config.yaml
model: "audio embedding model"
train_examples: 26041
gain_aug_db: 6
spec_augment: true
arch: "ecapa_tdnn"
norm: "batchnorm"
stem: "single"
am_softmax_margin: 0.3
optimizer: "adamw"
eps: 1e-10
weight_decay: 0.1
Rows from block 4, named by matrix and row number. Each number is 128 + 24 x the weight over its row's rms, rounded and kept within 0 to 255. All counts start at 0. Numbers have three digits each.
# mid10: scale 2 width-3 conv, dilation 3 (model.blocks.4.mid.1.0.weight, 96x96x3), inputs 48-95, a 3 kernel for each
mid10.2:123110108108149173109089152137117177114145171117130145125132182140125168145115127136127134124092117123098160113086113122105111130132156145111134119087131167147153110092068119104123093107111139127156105093138134126118125095131076156172108104120137144142132119138103114153115146147111150158122094155112143111095115110145107110123135082097079095116130133138121132115138130080147220140126104113086105135135087112144125108116109119143154
mid10.3:156099127101141152137095212143111191112138155130145106144117173129131170138104121166123142137113141125077177129094081136121134131130133150105135161095158162137123144114102125133120145136095147119166130106180128151114132088167079164138158121105119123109163114173149137147133127122079161134146088185152151107146130086132115099151121080139121109125149112129129105107155113094140175138125103134133115152129086153141103131126125119131138
mid10.4:093127113142113109092141091099122101145121153152131138113147112106140107103158111113158070153102122092151115127158146107162100142102128096159102075134104144145102074111140101121127101088134118142106103158085138095136060146136153092144087139102170151161102136107140159127172144109168100134089149114169115152070122140114149143110098119070141122137119128109123148153081136139124110148096122109128113083118121108120139088131142147148123
mid10.5:138126165124153101149064126134124102127108087105135121118134098132099148147116138141089156117119120120102114064132103096112165117144131139095141110120141133162140144115149103144123101105120154060130158065146128141117119118137058135147068137124111145119152065151101132145134146093113154090145104130096142116111127143120129121130121106039127142128137103101153123129132111118129127117145099075128148124140121074155130126123137144147076
mid10.6:198134091134123136136121148156116158106143154135116114162120119100148153114146156118128128125097134137092135146107074136082138122099148111132124196107106173113079178147108146113133193152092122141135144098168140114138149113107137132149182107079083113118115122131109104156150130102123136144133092137176141106158147101115135110177149091171124082123128133145107097148137107146113133141115103181130102193148098197131094161138104142124126
mid10.7:141142125126124143126144116083118137139156132125137179099119159135165119143123112145161105149114142097133135095128162151105137170104167143160125139111138158144153119118132127134165112129136140152117144126115160129138105112172189121170120109157128161158124157093164135155137152145169110149103125132138140116094100133103124136091121094113119157128152129122127180132138138140145167123127102099136142080131123136135149093119128114154150
mid10.8:123123129159139088123153129172154108118125138121133136148153107104110153088119138091110172117133109131140099132132149101114137123139128098123169138134119105128156115107130110115147137122154124125150148139122135120143138132110143124134133127124109111121099119164104108139164160168154152131155165111119128174121114142112115143143149165132137124136143154119116152146136176141140112120125173132131137155147147126133120131107132191163137
mid10.9:178131077107123141125124117127116132093132148147092124147113112109143137118148146122137103126134156112107105159125085150105114122086144118146124178116090154103089181156100137116135190163115115121117141104115138106148153114078146114147176109064100129149113139115154099139153125119132098141125083121182146113170147101123148107181134085169110080134122143144100124144115130122105126159138119177133117179134082189138109168130071109114114
mid10.10:132127136126170112186105112158152140124115127118140139167164127135104148123078149124087140108126118157128109118113120120095149114133140138106145162106133104137150122105155121117121120142145154108122166088118120114144154133142111120121136123124091133120141108136120101137141185171127159135186122127116150167122131168130116153144143175129116146119135178123109120134143152130150137136134146124108125157146150118148155127125158151181135
mid10.11:134147132122136146123141112096135122140149136141148172104124156151159126145139116154159103164117129105126159093137170151122135181109147139144128123113140150127147121120130140127158124137137131151118141124108168119137110115171177123155097115164137159165125156112169123154127142142173125149089119139138153111084106151120120133095125102103112154126139128126130160146145131151155172144139119126140147093129137135148152101126122119139139
mid10.12:204116107129142116147130125151107114121120136145090112151112082111118120079139177098125115127123135134131092152132095128139103136106108094127127188149120143089091194158141132112119203150115131119116138112107129105126144132083139108116151116077112140147116131118117105098142108107124089118144110109168154113169159140118141121175158133162127093115096121128091093153130116148122072149129099168127091186141126202119106169139095124108116
mid10.13:179136119121134125119111121135122140103113129130094111143127110122157142131156142114129113125095126108097117176116071150123115118114139112145132151128110146112067182145111142111104180137089115132127137142135141129102142131116136127131168131074117118113129140124126112131141099081119102141115106138177141102179142110138145105185128069172126086128112108141106084144116100133104104152121078176134095178133079163133084165125088114114121
mid10.14:154128156131146160115106212148122175119133157116143123158121172126138167118118141128121164081095141123106173140097086109129100107141143121117165156123165163144124143113132124122116141114103129135199116134203135130113144119175114160131162106116104098081116124193108135116130146126116165123134120182145143096168095101100076133154119098173106087112134100136105111103138136110141161126104098159132110151108107127143140130113135127135158
mid10.15:153133088111132155108132144086137156116116161119102132074130151130168146160152097138151128135120133078113131118100097123100124145108140145151118136121108165122107180134077115123149145117126139146119106113117137143152123110125135114142145133067124120130140149121134125146140100121136114153094121129164118087156118078143120078168101074142111083121139146112115148103117155096111167144132099133124127151125077148100110157111099082116142
mid10.16:159116084128118086123096072127105092124124092140115132140121059120106117111129149110089087124105116130092081123124136118105108126098117117105107147110102154115110151153130137089125142141088123109087119082080112109124153109105094094126126129131117133144093097056087108144118130118096124142128094094164136143149145168127128138121147128136126142102126106128096123103106097116106058114120121145116112104131122148119093151138110110125105
mid10.17:105136102117103147115183099082129156099134158119088141082110147145141087135135067122164118129112139106148129123128121190127114132087142124157112121134102134112126107136119136100142109141138108157120152159086158091143141140119198094132131128119112117152118170102196132132138117149140073131117137133127129126123122154131123098121141101140115128113112136142103138119105156130118149154132105149119144098121121097103161112117130079098146
mid10.18:098142114135118134102188115078137126097126158127103133101124153139163102129141085116175120123112126093152134126118123179135106145065141112171115118140114116120111104140116125085143096121149107174130133157091154090137147158121195083142135136130117111153113193107172119121175106128170065130112156133137132115122129142142153101118139089136131130140106130131111152140109165136118143171143103134138132098131117123111139111143131128098144
mid10.19:148098129092134145124081165128107164106136156096125111126123155116126178133122136129094140113120152111078154112107086108116149111124136127110149154078132147122127153093097117120103143113103133104162113093181128137101121063148069157145139090093122147140156099149115141158117124120089142113116079168132137097143099098132125112150115085143094089113134106121107090129135109086133168140121089147125104158125083132133109128096118115136125
mid10.20:153152122130129157141135106083128140128135137118127171092128142137173109146151102162176081157114144115126160120138140187119148165098167142166089143099130139108129143138119112137163124127125145158094150120132133125154135113140184112182140103140134142153137168085176128160126131123133093157112121135136129113134115131109137097119126099133124150103147118117141163121131158142112180133124116146116143106120119136119142112132116094142147
mid10.21:112128146173131079159155138167150113132135126153140110191156090104112144067107154069110146119127096137150105143151130102116136131137104108117165159152135098137138115130176128102111142138168124125139140121122121123137135153150152123127144138121092108106111134171129102113172167152156146100146154120141162172128123152120118158148164185156143136129139137128101124161136143169133078131130155133129126160156158146150131146144157178143119
mid10.22:164139089106137157121139124099114158087137148120097136093126155115167131129157088144157091118083146088114138124096093134124125140092164128160090166117128145112105185131090105123149176118121131152128127126120125118155140107134137124145146130066104115143127147110134125139129112125138097159112117147184116090169123076136129062170117076154109085110133146108119140115122155090119171145121114138121139167116086158108142157130100097117129
mid10.23:149095105131137142122093120096138085146131131115150116112145102145104128144090105155060120099119093105135092102136142118110120110152108155091106063112113163154123113090124083131090072123117144115112116090115093125096100138142130094173109093146157156120140067121139131147119148126132145141101136108120127136096095143137130142082107121083095146110161096092139114097111113131107143102125129074113095079107122119137129095125144139159152
mid10.24:137111101116159095104096087120119078121139103140136131133105078087066094123098138120069092129107099138107100127091139119091117123114113118054074123115121139122120133126137141097107122131103134102071104058096124106119128105121116131126116105145142133122081083048112113138114128134110142138132112091099154150104135179110104144111137144142108133119117111138097121103109106121142075104128127138093102122146131134145103125135137129137116
mid10.25:188145105112142141129127142128129132106146142112122107125127125143158144138164143145150125136120141116110139144107082163099122115133164133159122163133121136129085176137105129138118172143119134130147142110162112149148146118136172133146160112109128109101129152129158110132117098072108127148119134166176119087176142096128111063164117076168122093103149127119119101128137117123129123132105077161122103188130074175129073149122085090123114
mid10.26:177123139126135120147079112141109105125100096136151069139128082137122140132119164156089129120133106126106126115135089091126148125135097139106125147127146158150100171141145119144096164138113159070107142074145128140082136127141106124144109126120095136131156085129137118120164145070124147099144098137155136106145137127134143134156123112105124130139130084113151087152151066137131093147176099119136132151143115138148110176134126138139065
mid10.27:122088090153113088127121091131129107134118087138105096148128102062088065087080078092099101138122131138136114106121143084103127142123084090091087118126125123124113121108108124111144126120120128107084082111085114102121121132126109110090100112132149143115069081062086128138146136126140125111137140128125136129099125124101118134103120131103124136103088109103097130110091111132111090095110126120116104113117126156141117145146144157131126
mid10.28:145113150104176142143099149127140142129130109102147129116149140135117167141064149161086127132120126134117131116124125135108138119139127146100141135121140137163128119086143090120122087120127164110140148093162100120115126121187103149146118113155138176134163086156137146140106174159099178138144133163100134164086100168120112177097116143082103143093139128100122123107131125116158138124122147081125121081126140057164147079104185110178135
mid10.29:164101134115136165146092195141107187114131150132133127156112167112138179140117153142112143131112157144079179128116102111116156122123153137114153165077160169129136162136121121136137140122099142107163149098198118139124134097157092161156147127108121126129157113170119134145140150135107146134138080183143160098139134092134134116149125095136138110116147117132145116110155113092131183145130105145126133159133098131138112141147120119138119
mid10.30:102142091149115124087135097137137124148100140159107127131125119089150120076157116060147091150116131111133099131139136089145071131105123076154105098157087162142098107147113139116145142132128098137112058138081143115138118162086135094118098147101155140138058144092110126089178124100167069124111142103162138110093136128137158112146123130116130112153107141135104148153106126149118097172123118139134112134139124153136122145152108165113130
mid10.31:125095133121127177137107235145129204117134179138135134176128177137145157131111108146118137127107139132096200119099097117109128124129145148116145154093157153147130124104094141137131129140136134131169111122193125145126140103162089164153148124119127104118147131158109128155135124139108155155147107185128153141149125105133108114144130113136123111141156132154141111115158109091146196137137108122133117127125104130139135136137112153130152
mid10.32:130110124109117147108089133086114098079124146074125110089120099100112168139122158120082161103118111103083085126101104127102110097119115112100156130088077147151126151138118101103099146110073100102153123073142097107123118093100117114155136093129118144132111086154110106166126118114102140149109101107153139105152123108133136120145129103141096108087119099095085115114110125086090166147128116140110094168121095134121075129124121095120137
mid10.33:084133138163123055108136142140140096133104124164145077162129073084140170044130157087121154120140091121145117147133131105134126131146067078127162110151142129129103082134164125107119119131156109120152096151129135123114108166141139129082110123134118109119086120167129126103158139119172115086121154123120157162088120162106120189116131173120129128140110135132108117135106140157113057120131149133137112109134148107162124104159176159116114
mid10.34:186115103129116114127132094147107135119099130147089121154103107106139124090142145095130102121120142140106101162114094125140109121103120102137122170136108149109099174153132143097133200158124134128101120115092141110137164140066120103102154127059104119139109133102113110104144115106115097116147107096193143099161151111133139123193153123159126075131116120139094122148137123119103077143140108165118108181149126202127102176146096128107117
mid10.35:080120103154140100100130096129151100145116125140134118122152103083144124093173122085161111108135128101155083107133104072136103105143125116157122079147108097153100123130134130122143122101136107144106061162078149158169086142068152095112110115101137143141078138116089136112174144116164123115109146089138132141129105116157141115146129133109141110141173171126123146156107148125137107140102116121115129129133135109151131145141108154160120
mid10.36:112115120158145075130105085143129101134124054109133119124122106146113141132136135131145150123131132123103095072144139094112122132145105136130152115117125120144138147097137123136169121112144125096092134113096179163151101121111112140108077126111120127130125107116098137127154157113170173078127106097123124113115111145124130134154133116077126155159160120122135162167149150145131076157175133093112183133130133104148106144116133157154081
mid10.37:121139083117112137091155087090117129126143142138108160095101148128163095149144074122166095145093119099130126116126172151106123176087144123151116105095116147124141143110085104096145111105107127151107128124083135105120107127149156124130119148115143145159109151067136121144132139138159115157099126126120136101094104106112136134085134076104119134109121153110110163123105135112136145116112108115091129100119084127113133100115123101151151
mid10.38:152093139094119117142051152159095149103130126112133123165117138115119162131107175143109145096106156142061155141113095114097143103117139139086149162095159161140140157110140104113121128112106143102158142080170096125113159088147060163124138121104105133130153099163128128108133142105083154095151087161130140102133127087125118141137121092145113096105134116106119105082135081083112128118124100140111105154121099121137112142127132118131104
mid10.39:138145122131124142126143101110143128142159130128132161102127139158155117154145097151174107175120150107129141118129161148128140183111157141162114131113137170128137123125120145148173122146144147148108150123099171131155113118156164114166099123153134153145141162093175146143144152125159111138110123134136166117072118149119120124093147104105119165138146119128150184138141155141148173146142125136129166073147136133153139102122127111134126
mid10.40:208127113130147118145139139149140164123148141146120103163126120116131140090135155116119113125132133149119136170135095134115115130135133116135129189131124149106077191149149135123127211158118139134123149133151129119145170131110129128120165111079105114120121138126126106099141120101110112127149128140179141103172141116116130129176142115189117083124125120143116085149142120150140085137120112171133097204141118212144102192138094136133118
mid10.41:098093123142152117145160138149191119107117144139151145153159132137155137113120116099114137080136099123165113111127134108109117093148130109124153118129116075125112108104116103125114104115133121139140124151133110131136139154123163120157137112139081099112113141142101107138172150171164147157142169111145110169129104149149126127144135161149130128148134149101114132143120159125150141149119141116121122166122138113119145142136132174173167
mid10.42:094119128169125072123155112155145108113092081140156102148146094096135131049118147079126132110127101132155116152134135112131159102142123087137140126155170117136133110120173103123130130127154105130115143144126146129140110167158157126138130144139097098114106133143128104116186146123163131126142169124136137167134112169125128185156137175147146153137125153117127132148134150158127076147127141156158150162156153127166137125143177175145132
mid10.43:140167144140153138143098125146137100167142116140176104151156103169129142145102146180094126163150104144121113109143126126130139161155115155101130114132148155179110106139155152157105143151147157104131156094150151158087115132148128149165092119159158164117171096151167141144132159113115147132123113129135159144074138163117143140088125137112142149136147100139158098149163088171150139144145107153174140101154132130176136115162140131153129
mid10.44:212152081122141134127126127127132136106140150145126110139137116129145139128135145144126108131138108124119115150124064149088112122133140128133098181144103140111068187159104158135118190167095119138124136109138149138132148118093150111144173120079117114109119136107126089118139104098113094147112105131177137093177150118126133091165142093188125099129141125157118090170134120148130125149123094170134102186142094195151091169139093111122130
mid10.45:079125117141128081111155087117161092118104114134134088122154070075151111048148129077149123083161110116167103145109124107151108111161111096142118117169140109131131100122155119120131123124150107141104102166106127126148088168099175094122139105116113130138094137121135116100169108115181087117118189077148124150123096132131133152147100167151124116142128148137102143149105160158129077129098142117140111163126145122134115132139134165130121
mid10.46:111110118118136179131127158110141176128139165105130142109136167167142151157119070177141129137118113101131174101109102146133120172120147162132120093113123161127121108099109118124141091150147152148134157125123151151139103130142125144173106119128148134133165142145163147163122157143143141147121114149132155129103105124123114079104146108094129140125147120124145129115140155129156215127159110087131152079123139097118147098129121125134156
mid10.47:090094092152143119118107086126154125155150110129126129136148137117088074118091081108106097101116086117142097097101133103128108127129106124087073077126084154164132087092114100098093067115119129126105081085056099096093111142111104089113087110129132137121085089065125142130141143136151129130123142115108148135073115129118115124101118123079111119096091103105091111108075116136114110106118127089105088087114100107122113100140152156158141
mid10.48:143130152142161098138138094148155099104106119109126122128137093133127120127133147117116185130128096155123093091120130124135122122148113121118171144129114111147164128121135119117127129132129132130130163133109140161156142113116141127127121123131096127125132140132112106143134174152139159125170145099124138145132118132127119143156144163132129142135151175100126156137149152129135097136146162132122151160151154122143154145134130159161140
mid10.49:124114137092150144151065152133109159098146130075130107104127152136097168163090139140095137130110134161061148099100126145087130106123132136081145147077129135135131129108107125116109139144121133105148163076163112145138158055126065154151147109118100126122152081153090111174103136150077148138156073154127128118132115122135099117147132110135114133116144116107139116102146110065136177143130124126101128146123105102135106122111138106152127
mid10.50:126130123126136073119115095136126058139111099151149091156139053105117126110117168132090119154135095133121068129151145113118134149126092105107135147131110153129087097137166133139081130151129129114112133108128125111079139133124119108147110142127153159134099116134126131139128128123104114098139123104123169154082144178091133159095146152125122129120111102138127099129121095140119047112145122129128108116137134156157096110154140137138107
mid10.51:139113155102150110146072107149111117124109065104121127100129110125078140153101157149110127107122136123099126069136103096115185100131142144119138118126155128164133149122158110136140108114132157078109171055135121131117120118142051135139077145125102152148163071121096132135148153109134156090158109135115154134104150144126130140137141131056132140136152129109147106121144108106122112135160124084126155135148122090165136131133145144173082
mid10.52:156100136114140160129091206143111180117131145139140125151120169114131174139109142144121151123109148116068196132121084113119156138124156136103157161102159167124127149107107134134120133130110145116165112114203129163115135117163078164144154131112104123122139110177118127143143133118111147131140095188135152121150129083123118112141124095156131099128143115141136103137153112105145171139122115150125123159120098129147122132135118136128135
mid10.53:128086069138118109112110091144130130143165112140129123154138128103097091093070075101102111133118109123117123120109148110107140145157111106088081100098114136126116112092065109110113110120124134126084079089089104108100126128121113097109105107141140128123096093057132134133138137125127122117136139119127138136081096107111114123107116117110107140087092103092090111100091107123114094090105122108099116115113100150128114139146133137156137
mid10.54:097126098153123125095158078104158101150133138150118145111137111108165108099155098105159086134123110086172115118144132131143090141108136094158100093139118112148111091121132112116137137100130113146090120177078176096138092162135165079147137136115145135163093159094158140104180136128193090142077153118180111133096100149129154117139119126114123130163115136133127151173093153156131131164131109138135124109122132117114154110148131162139140
mid10.55:074113155145111157090118162128116162139124166146139126145127151125130136115120107123127101122145107081131136120112088100146106123152118113119117045152144120142144075101147137116104097131118104121152063138123116102097088164140078142126107140141154122128100118141112164127114100147137127139075141153135127139098117159143110113105096139091119104137100127130117103113092119131144161112099137105112118108106123113132136106112132154111162
mid10.56:141125115143129085150105135160079100108105151160128101197122074112090158117123176105096165147108104156091109160137106130120133144117101112106158177124110173123114115162144145093120142161100124097136139100139132100126159133114087134135138132107128131134108114159130097148142137114116128117161102107119201115114172135114143158120178134145128104128126143150104106122137118150106084126129104147110103118155113165173109132149106161141115
mid10.57:189102130105140134148071158143092147111139129121140109148129139121128163137121153144106156118109148149064151140129072115114155117125136132116138165113156156125123173136116108142128152103090152102151160092168101146107152110158077145132148117111094118107148093158113117119129124088087153114157085156139126076145134082114134121161120087130137114116142102108135096108153099105125138116114085135104125173119081142154086161124121111155093
mid10.58:105112105159121080105162112131161094130100123143122103153154070063154135051138151052126144114140112110163099134127122090133143111155114057149139136141115099119103085126146100108141117136153099145119117143120110100133106171116164086122144122108110120139082137129116115129175121124181106129123190103159146161120117143102123165149118162133136118117120158112084134139087166140121075114093145103131112160131136151151106114143131178141120
mid10.59:133113151104155145163042122141129123145126136081130121116149127136082153140101140142094143097111112150084120091105116124102142102123107147069129137084134125153140143127134086121100097107112158093149147040158094112093144098133042116168114117140127154147157065151112123150109147115072146137145090120122138124118125134138119137136125097092096135088137111099116096090124099087133173140133109106118125143126119075155130125138153113161125
mid10.60:141152145151135106122133120124125118169120119139144146144124105118126128136147136144155116161115121104133103128152142099109094179128117138156148097137128163155110117126152130131126120109127146148144101130111139124136091127142135122124087138123173124129126121143110133098125137139150153143082124129095104137056101139099113141070087138086144125144126148119156144126120134152126082089115126107130117076103134136133137075114144134147144
mid10.61:113116075115133155113133120081124135129126149122119142089122145156148136172140066140147109160127137097124123099116114135123135164123147135159104099109118151119126120114079121130140084128135140148113147130108157135146096115127128121175095135126158150174138146111161157168123157141149128145106126133126152109075113127122122106094146100087113134121146139113144147106123151126131183128136118120109146068127114075100132083136108097133138
mid10.62:152097122073144132140099094106134131133137091084136135073120127158117118168132100184125062115141138114116121082129134093126177106146142176118077108085139130127111157124132100148147123116135164099064137080135122163139115111134106120165088127149107179155178115079126165172090137114078141127126110130127133129124130151143142134139128118062107161123163114101147134120151128107120146138146122063123159093115114088124139132133130086145122
mid10.63:110140127163110105076159129118137115115106156151111095123118109090164112095160099070155132131127122080150126143101098105150108159123105100151122113159130149129096123126122133113150125106133094144149073164094149112144119155120160119090140131103115116123072158116141126090166104114201087095097164132156113117126108111133124098144103126143128105147107139146114147159104162142124107150118117122141119138131132139116123145140102164079120
mid10.64:168095117105140141132079164143094168126140131127135110145113141106126177131120171137109148120106142135070153128116078102117165115122125126103147151091155160119130179113116113119109149096081135108146134090171110134091124085158098154134149126106121145135134089158121138122124130085108167103132077168157129094138128078131132124161125085133123115123148098123110090117127091110126136130119080133108123170134077155134085140117106119145090
mid10.65:145136124150120110118131098134115115177107154150133135148130112114127123119137134117145092168115122119142081114159126092142108177110120111138128087151105159147092089111160126122111142122125132134131107127104142100119077143128111119120072158105192148142117120129115170118157154135164123133106130113129147157040129151108151157088116138066164113135117155101142120128091120142127104111128132112131114091132127152141129071116150147143135
mid10.66:126111087103130196142135142106119188126161159108100127111122175157141134175117048170142103138112123091128161085103104162120121155129154167131100090107126133125131106104079107111134092126144155152119135129120149140122118118146128140160102127103135132145163138117164140162109124150117122153114125156126152113100131152129112083117148089105109125130133131124131137092130156101144205125151114104090131103120101103094139109122109103127151
mid10.67:095137090149122111120160098117138073150118135167140123144146091091146137088129122122121086149117116142164066166155112137129116154100114106134085128155089161137063041137128154110111132134120109154092124147113150089114125152114173087184144147109141126127084149108133119150161131109159107142112150089142141144090139142118143146121111121160150103154115111167122118143101138156125128165130092146140099127146120151175123077145121149132130
mid10.68:204121122130139115135133132153129155113126133154104094163124130124152126098157166105131107121129150144126135185120098124128103123137133120130125183130124156107083192153134131127128197159121142137127143131145126129144169139122130134111190119087098116129121143122122110090143120085119101118142121146180148096167133112121132128179132119181134085117114129145111097146141113140130076150137103180133093198133128218133108191148078144121112
mid10.69:103110115147113137080138127128123141138112159139080122116109144079165134120148077087160120123089119063132131122086101121123095144096118087142117070111137158146114110104085099070154086072125117154129082152087132106131074146125130116115097133105144132131090144131129132142171111102167111129079142122132115100103092078134142106138114076101131116133089134106095155123087170115119165154133110089105124124121092097078127113135106149107117
mid10.70:132129131124127158107126116094113142153154142125127150103125153156139121153139113147151082145108125082127132111156141142132118153100147142142121071101125116140136092075122106121121071122134134124129139130109131111121075119160145131140065133125171157175132124108174150148141149140157123137104126144135140145045100158123148135059110121071119137115135118113123130127110111120138149122125114105125137060100126110115177059095150129148145
mid10.71:121141154129143089151120109158136095109112130110127124142132104140111136135111159118117174115136104145109093088124136116122148105155151124123171148126126089120151126132137124131134113130144137117140160124110143138147140118110115132145114134125089126111145124163107115140144164152138150131172143101106152177137116143141114142167160156124132135132157159113129144148147149131125104132130144126127144165151146116132133136123133158161136
mid10.72:189146126128144119121129126133127121110101133147089088139127102137148131125159154101141123119105123123117105156109081155138107132105118110136139163153106133116073172153124146114113184133086118140132124142120152133119148136098146118119157127088097112118113124119129106093140104082132087124113119134181130101179134109153132107177129089168132084146119106158120094154122099123127072164130073177136098186138095180133088177132091129113121
mid10.73:161118119106124143105087158095130121098120158085135102096107087114143159125150147122116157094136118078088120124097084121108124100131123128130154148099094143140100173143118099113115157107085125106156103083151115128127120102088117125164155087107104136109110105152102098150125110096104144152109113123161126096177123078134142106166106094159095078095130122106088103119117131078078143144129109140108083165112089155119071146121093104127127
mid10.74:138173140100089142128138114107089125132134149134092148118086154152123123158149122131161117169097116118127126104142127154142078187095146146152132122152135110125150113157149145100112126128084132154140130158129127091116143141140143125100103163094163101110138147138127126099093087141115098151121114139127132097112154127117114111090130072110144115116097137129131129106100134109096147106114098121100102076131101108127155097112107082098161
mid10.75:126117152152129077165125124156146107119109153125121104171130081132127141133137176118119168120148115153140103123120114097126124115144125143141172148125129109120156131149155114121137133145157159122138154137117125125162156145097129121122146115105094137140148133147115090124135131129144143131173137096143150161132126122143138152151160187138119105120153174123123142134146171134117096115129141124117126151137163138145149155159115176141121
mid10.76:126113158103159134164125136138150144102139140075134134127154150135101159143095147119106148083130105145124123070090111131108126080144137136115148152112122072129133144119137088117125120128126158104147160111135092128146156114142093142154109093119083138127154113151096109153118155160114158130182119134127123157130118154140117122142133150111095143115134156078112123118150126112152148138142134093122128142143156094130175133118146142182144
mid10.77:096102133121115148101118203149140176119122161157131127147132150135135169110103107117118123135121131122098162138113105104159130113164138137123139081121149133128128110117129135133120120131126111117175060136158116153129126143154067167105130135126155131115131106171085159142132130147109133123115123173123152147160141137162119126127124153112125124130129120141139118109130125111155165119112149106104126090120132125125150124161152134118136
mid10.78:146104143081132112131071147114109140106150136101133089120120119119101176133088178135073152106120136133071137119109101139112156094115111127079160158062122135099119137097121113116110133098105129090155143066171108119093135063125099131137142092124111153155127084164141118163115135099101148099141079141139148128124101132122107138146119098138088128102137091112098104108113095105131147130137093146119119152116097123139094116096139107139073
mid10.79:138148139109091125118151106116091118126123134129088138129094131150146114162148114135167110150100123129120121120137115145117095195101131140169126119137123148130130131147134145106124104138129137164127137153111150097136131130140150130124090162083138114119130162129142140123101097132138104138128116132095120111074129133090122118051146107099133117112089134125130127120111142121098126084101102117109122038125124097108136086101114087102135
mid10.80:129139136126140125149112122143134093151107104138157076132125086150141136128101143168107118163134116131114145108169121137148149161142105154116111124138147163145101111160136155156091141144119159107115148110151163169089129134136119126163088139129145133125167109130164120126144132089128148109133114128097158120057159122102134123088155101092153138139140072125150094147165087149137104145169087140168144067146125101157118111145108121136105
mid10.81:183120113114146149141104188147115181096149160128123096146105170139148158137117142148133144127104145132084175141105085147117135130121149143109135177108145166118099154133092139135128158141100135129163133111183124149121142104144101155135160107093120119106149121151142129139136123105087151142128088174161140096152140076126117088163138061157131091114144112142133105124157096115148162138109096165133104163136074164140102159135093103130141
mid10.82:125140129127121124070123123087095142120126155130084146091098147117141147158138107114151141151090113071108125090104127133120095174111147128131136100121104177150152133140118124097134077110110121150140101127101146115132105125136139145112104136085155119129104151134137138127106110130156133148088118130125131088073107092117119111093104068112130118124111152116084142103096144090132144131122115104102131079093088097106127089116117100132149
mid10.83:163116140114140168150098190144123170115153156134141120147122162139132169143099161143104160101113141141099167131091096122097153119111151136112155192084133158103136163133120116127130154137105153117153144101188095140129169089139100156163155095108079110115146111176114116151133128132114150145155089160132151101152119088122115106153141097168102107114135119112130118115156111108131182124113094156111113161126086166130091164131110136131134
mid10.84:118116120133150127137166154142167136111135169131147136148155131124143134114125104082103146086129092127151121109125135121132109092141130097125136123141095066127122099117121088120098111113114115153142132169122083128122132143125145134149138117122082098102127143158092113134159155188140155150142165114134106156137122136146137134148133158139116134129143155107129135121136144118145152109112144120119113147114132115116130132135128163159181
mid10.85:156129095116112135082148108053128128105120139117119147076130140122149117118146109118143080121120134072145118133131135162119122120099169110149100146117115116118089166132104083116118167111110101150113117139115120107133134127135153084166145113107127143120107148081144130154149116124141087162090130144186093094173106115133146106171105069138107121126127126093116132138100142122100146156145081147108132159102080166078116158117109100125143
mid10.86:131174145150136135132136112152125110169121145154145134145135112155132124115139146155156116189107111130132101129156110127124101205126109149141130106155110172180110094144160161135122148150109142137137129138123163136132107138104128129155090144093192131129138135129143132117139138121157149147120119089126139121080151125113125107090127107107156118144127154156155132160126114167149111140145095150156123074142136138149141108137109141140139
mid10.87:155138087101139165099144131088128167118136157120114137086140167122163140131148093136151109136110123070128151107108102131123122146096151130146104137119124142113124160132073112106115174119104128139132114134125151123130115112151157125174133122088107121132127149115130112163135119126146113150088122153167127094155115108139126082155127054132111114146138123117119133148102141108122185154102096135130120154123066167109124136118106104126141
mid10.88:165135119088124149128118143112133161083137150109115115125120135116152156127150132132143126100123147089107134130071071113115136115122166144135130164117126151127114182148103093107142175100110117132129110116147110122145140099115120133144164090064098109119137141134110120148126083095123136147100092145186122101185116065144140090178115080169098067106134132105089109127134117085109149149120095146123098176117092149110097175118099102114123
mid10.89:108118144082118179141147130123119184105130155111100132114127191178124111168109040164133091127103134107128149090121116160125114111116144174125079097107154083114158118106119109120122090139167146139127153121113130122131138123158096124124103134129118143146183145113145158142096125168068114140126121165115126167109132158152124112114134145114130113125123130116133119093137119093152175162133142119129143080123147060107182120123139092118162
mid10.90:124155093121101149121170098100125124084132149116106152112126133133146106129135103125173114149135140113143116143142135197112115155075147124155119156129101123113113131140101166100144145158126116156109168145106191105137155121097177076156146152127121131159124164103190112142144134130135058159116121101152133130137134129130147096145155079162118133133122131157117141174115168139111142175158092169152146125151097125128142136133114086108135
mid10.91:111149140163118103080160123113123118119086137145091087128116110121163110104172128078165134121116118095151127152111092126154105144107104108158128115163127133111093138142121148117146133108117086146152088167102147118153128158108174116093170121116131097107083159130149137090154088102165079106088180128148108111150129116149130110139112120166137101131099135146121150156096167142119101170102109152132092146109118134109127150134113139081121
mid10.92:121153155100104139118136161102098150104117146101082103106096156155130138142149124142135121154110116111119160108097085176130110153110132138127133125127142124094125110138137128073091165128106116144169120148140128062096149124159133153100124138111144112103146141152156140120114087126113105109109111182162122075141142147123106108139105069134117101131073097115088103117114110116119121144110075149128111126107079140086107119082100092092143
mid10.93:128136157118135104145056127143099126135100105118132104130134101121097147121112157132086152135128111121088132100143107118125177130134114138095153122114150128149125131130141112127098118114110132059139133067168123114078117122138062150167087154129127164128159063147136152152131145082100158098138097140120147116103151127140130138133129102064155145144129083109135104117123071123102139141141099089134135120140095093165113131143135133148076
mid10.94:169122119114146150147080164145119165104131134112149128152113161131135139139129152148125113128099167137076163136128083144113127116117150140115120176098162172133141164129109131157110157115103132124150142094184115151111142091160094146138168121105103113104139115134143137127137129118077148135134095191148138095156140087129119099155102067171132091104144107123154082098141093102135146117118090165133109165117073155127115142125123101133136
mid10.95:135142072110069140122159107096107134097137155114088153107101141138145093152143092118179109152117137104132110129118132195100123163087155128170132137133091126120106133144103140091148111152139107147112148150099143097149143127126176096148142137112122127144120167093180124142122104135123054156119123110119141115111116113136136090111143088132097125097113147137108151115103155129112135129147104130106134090121083107115125131128117071093153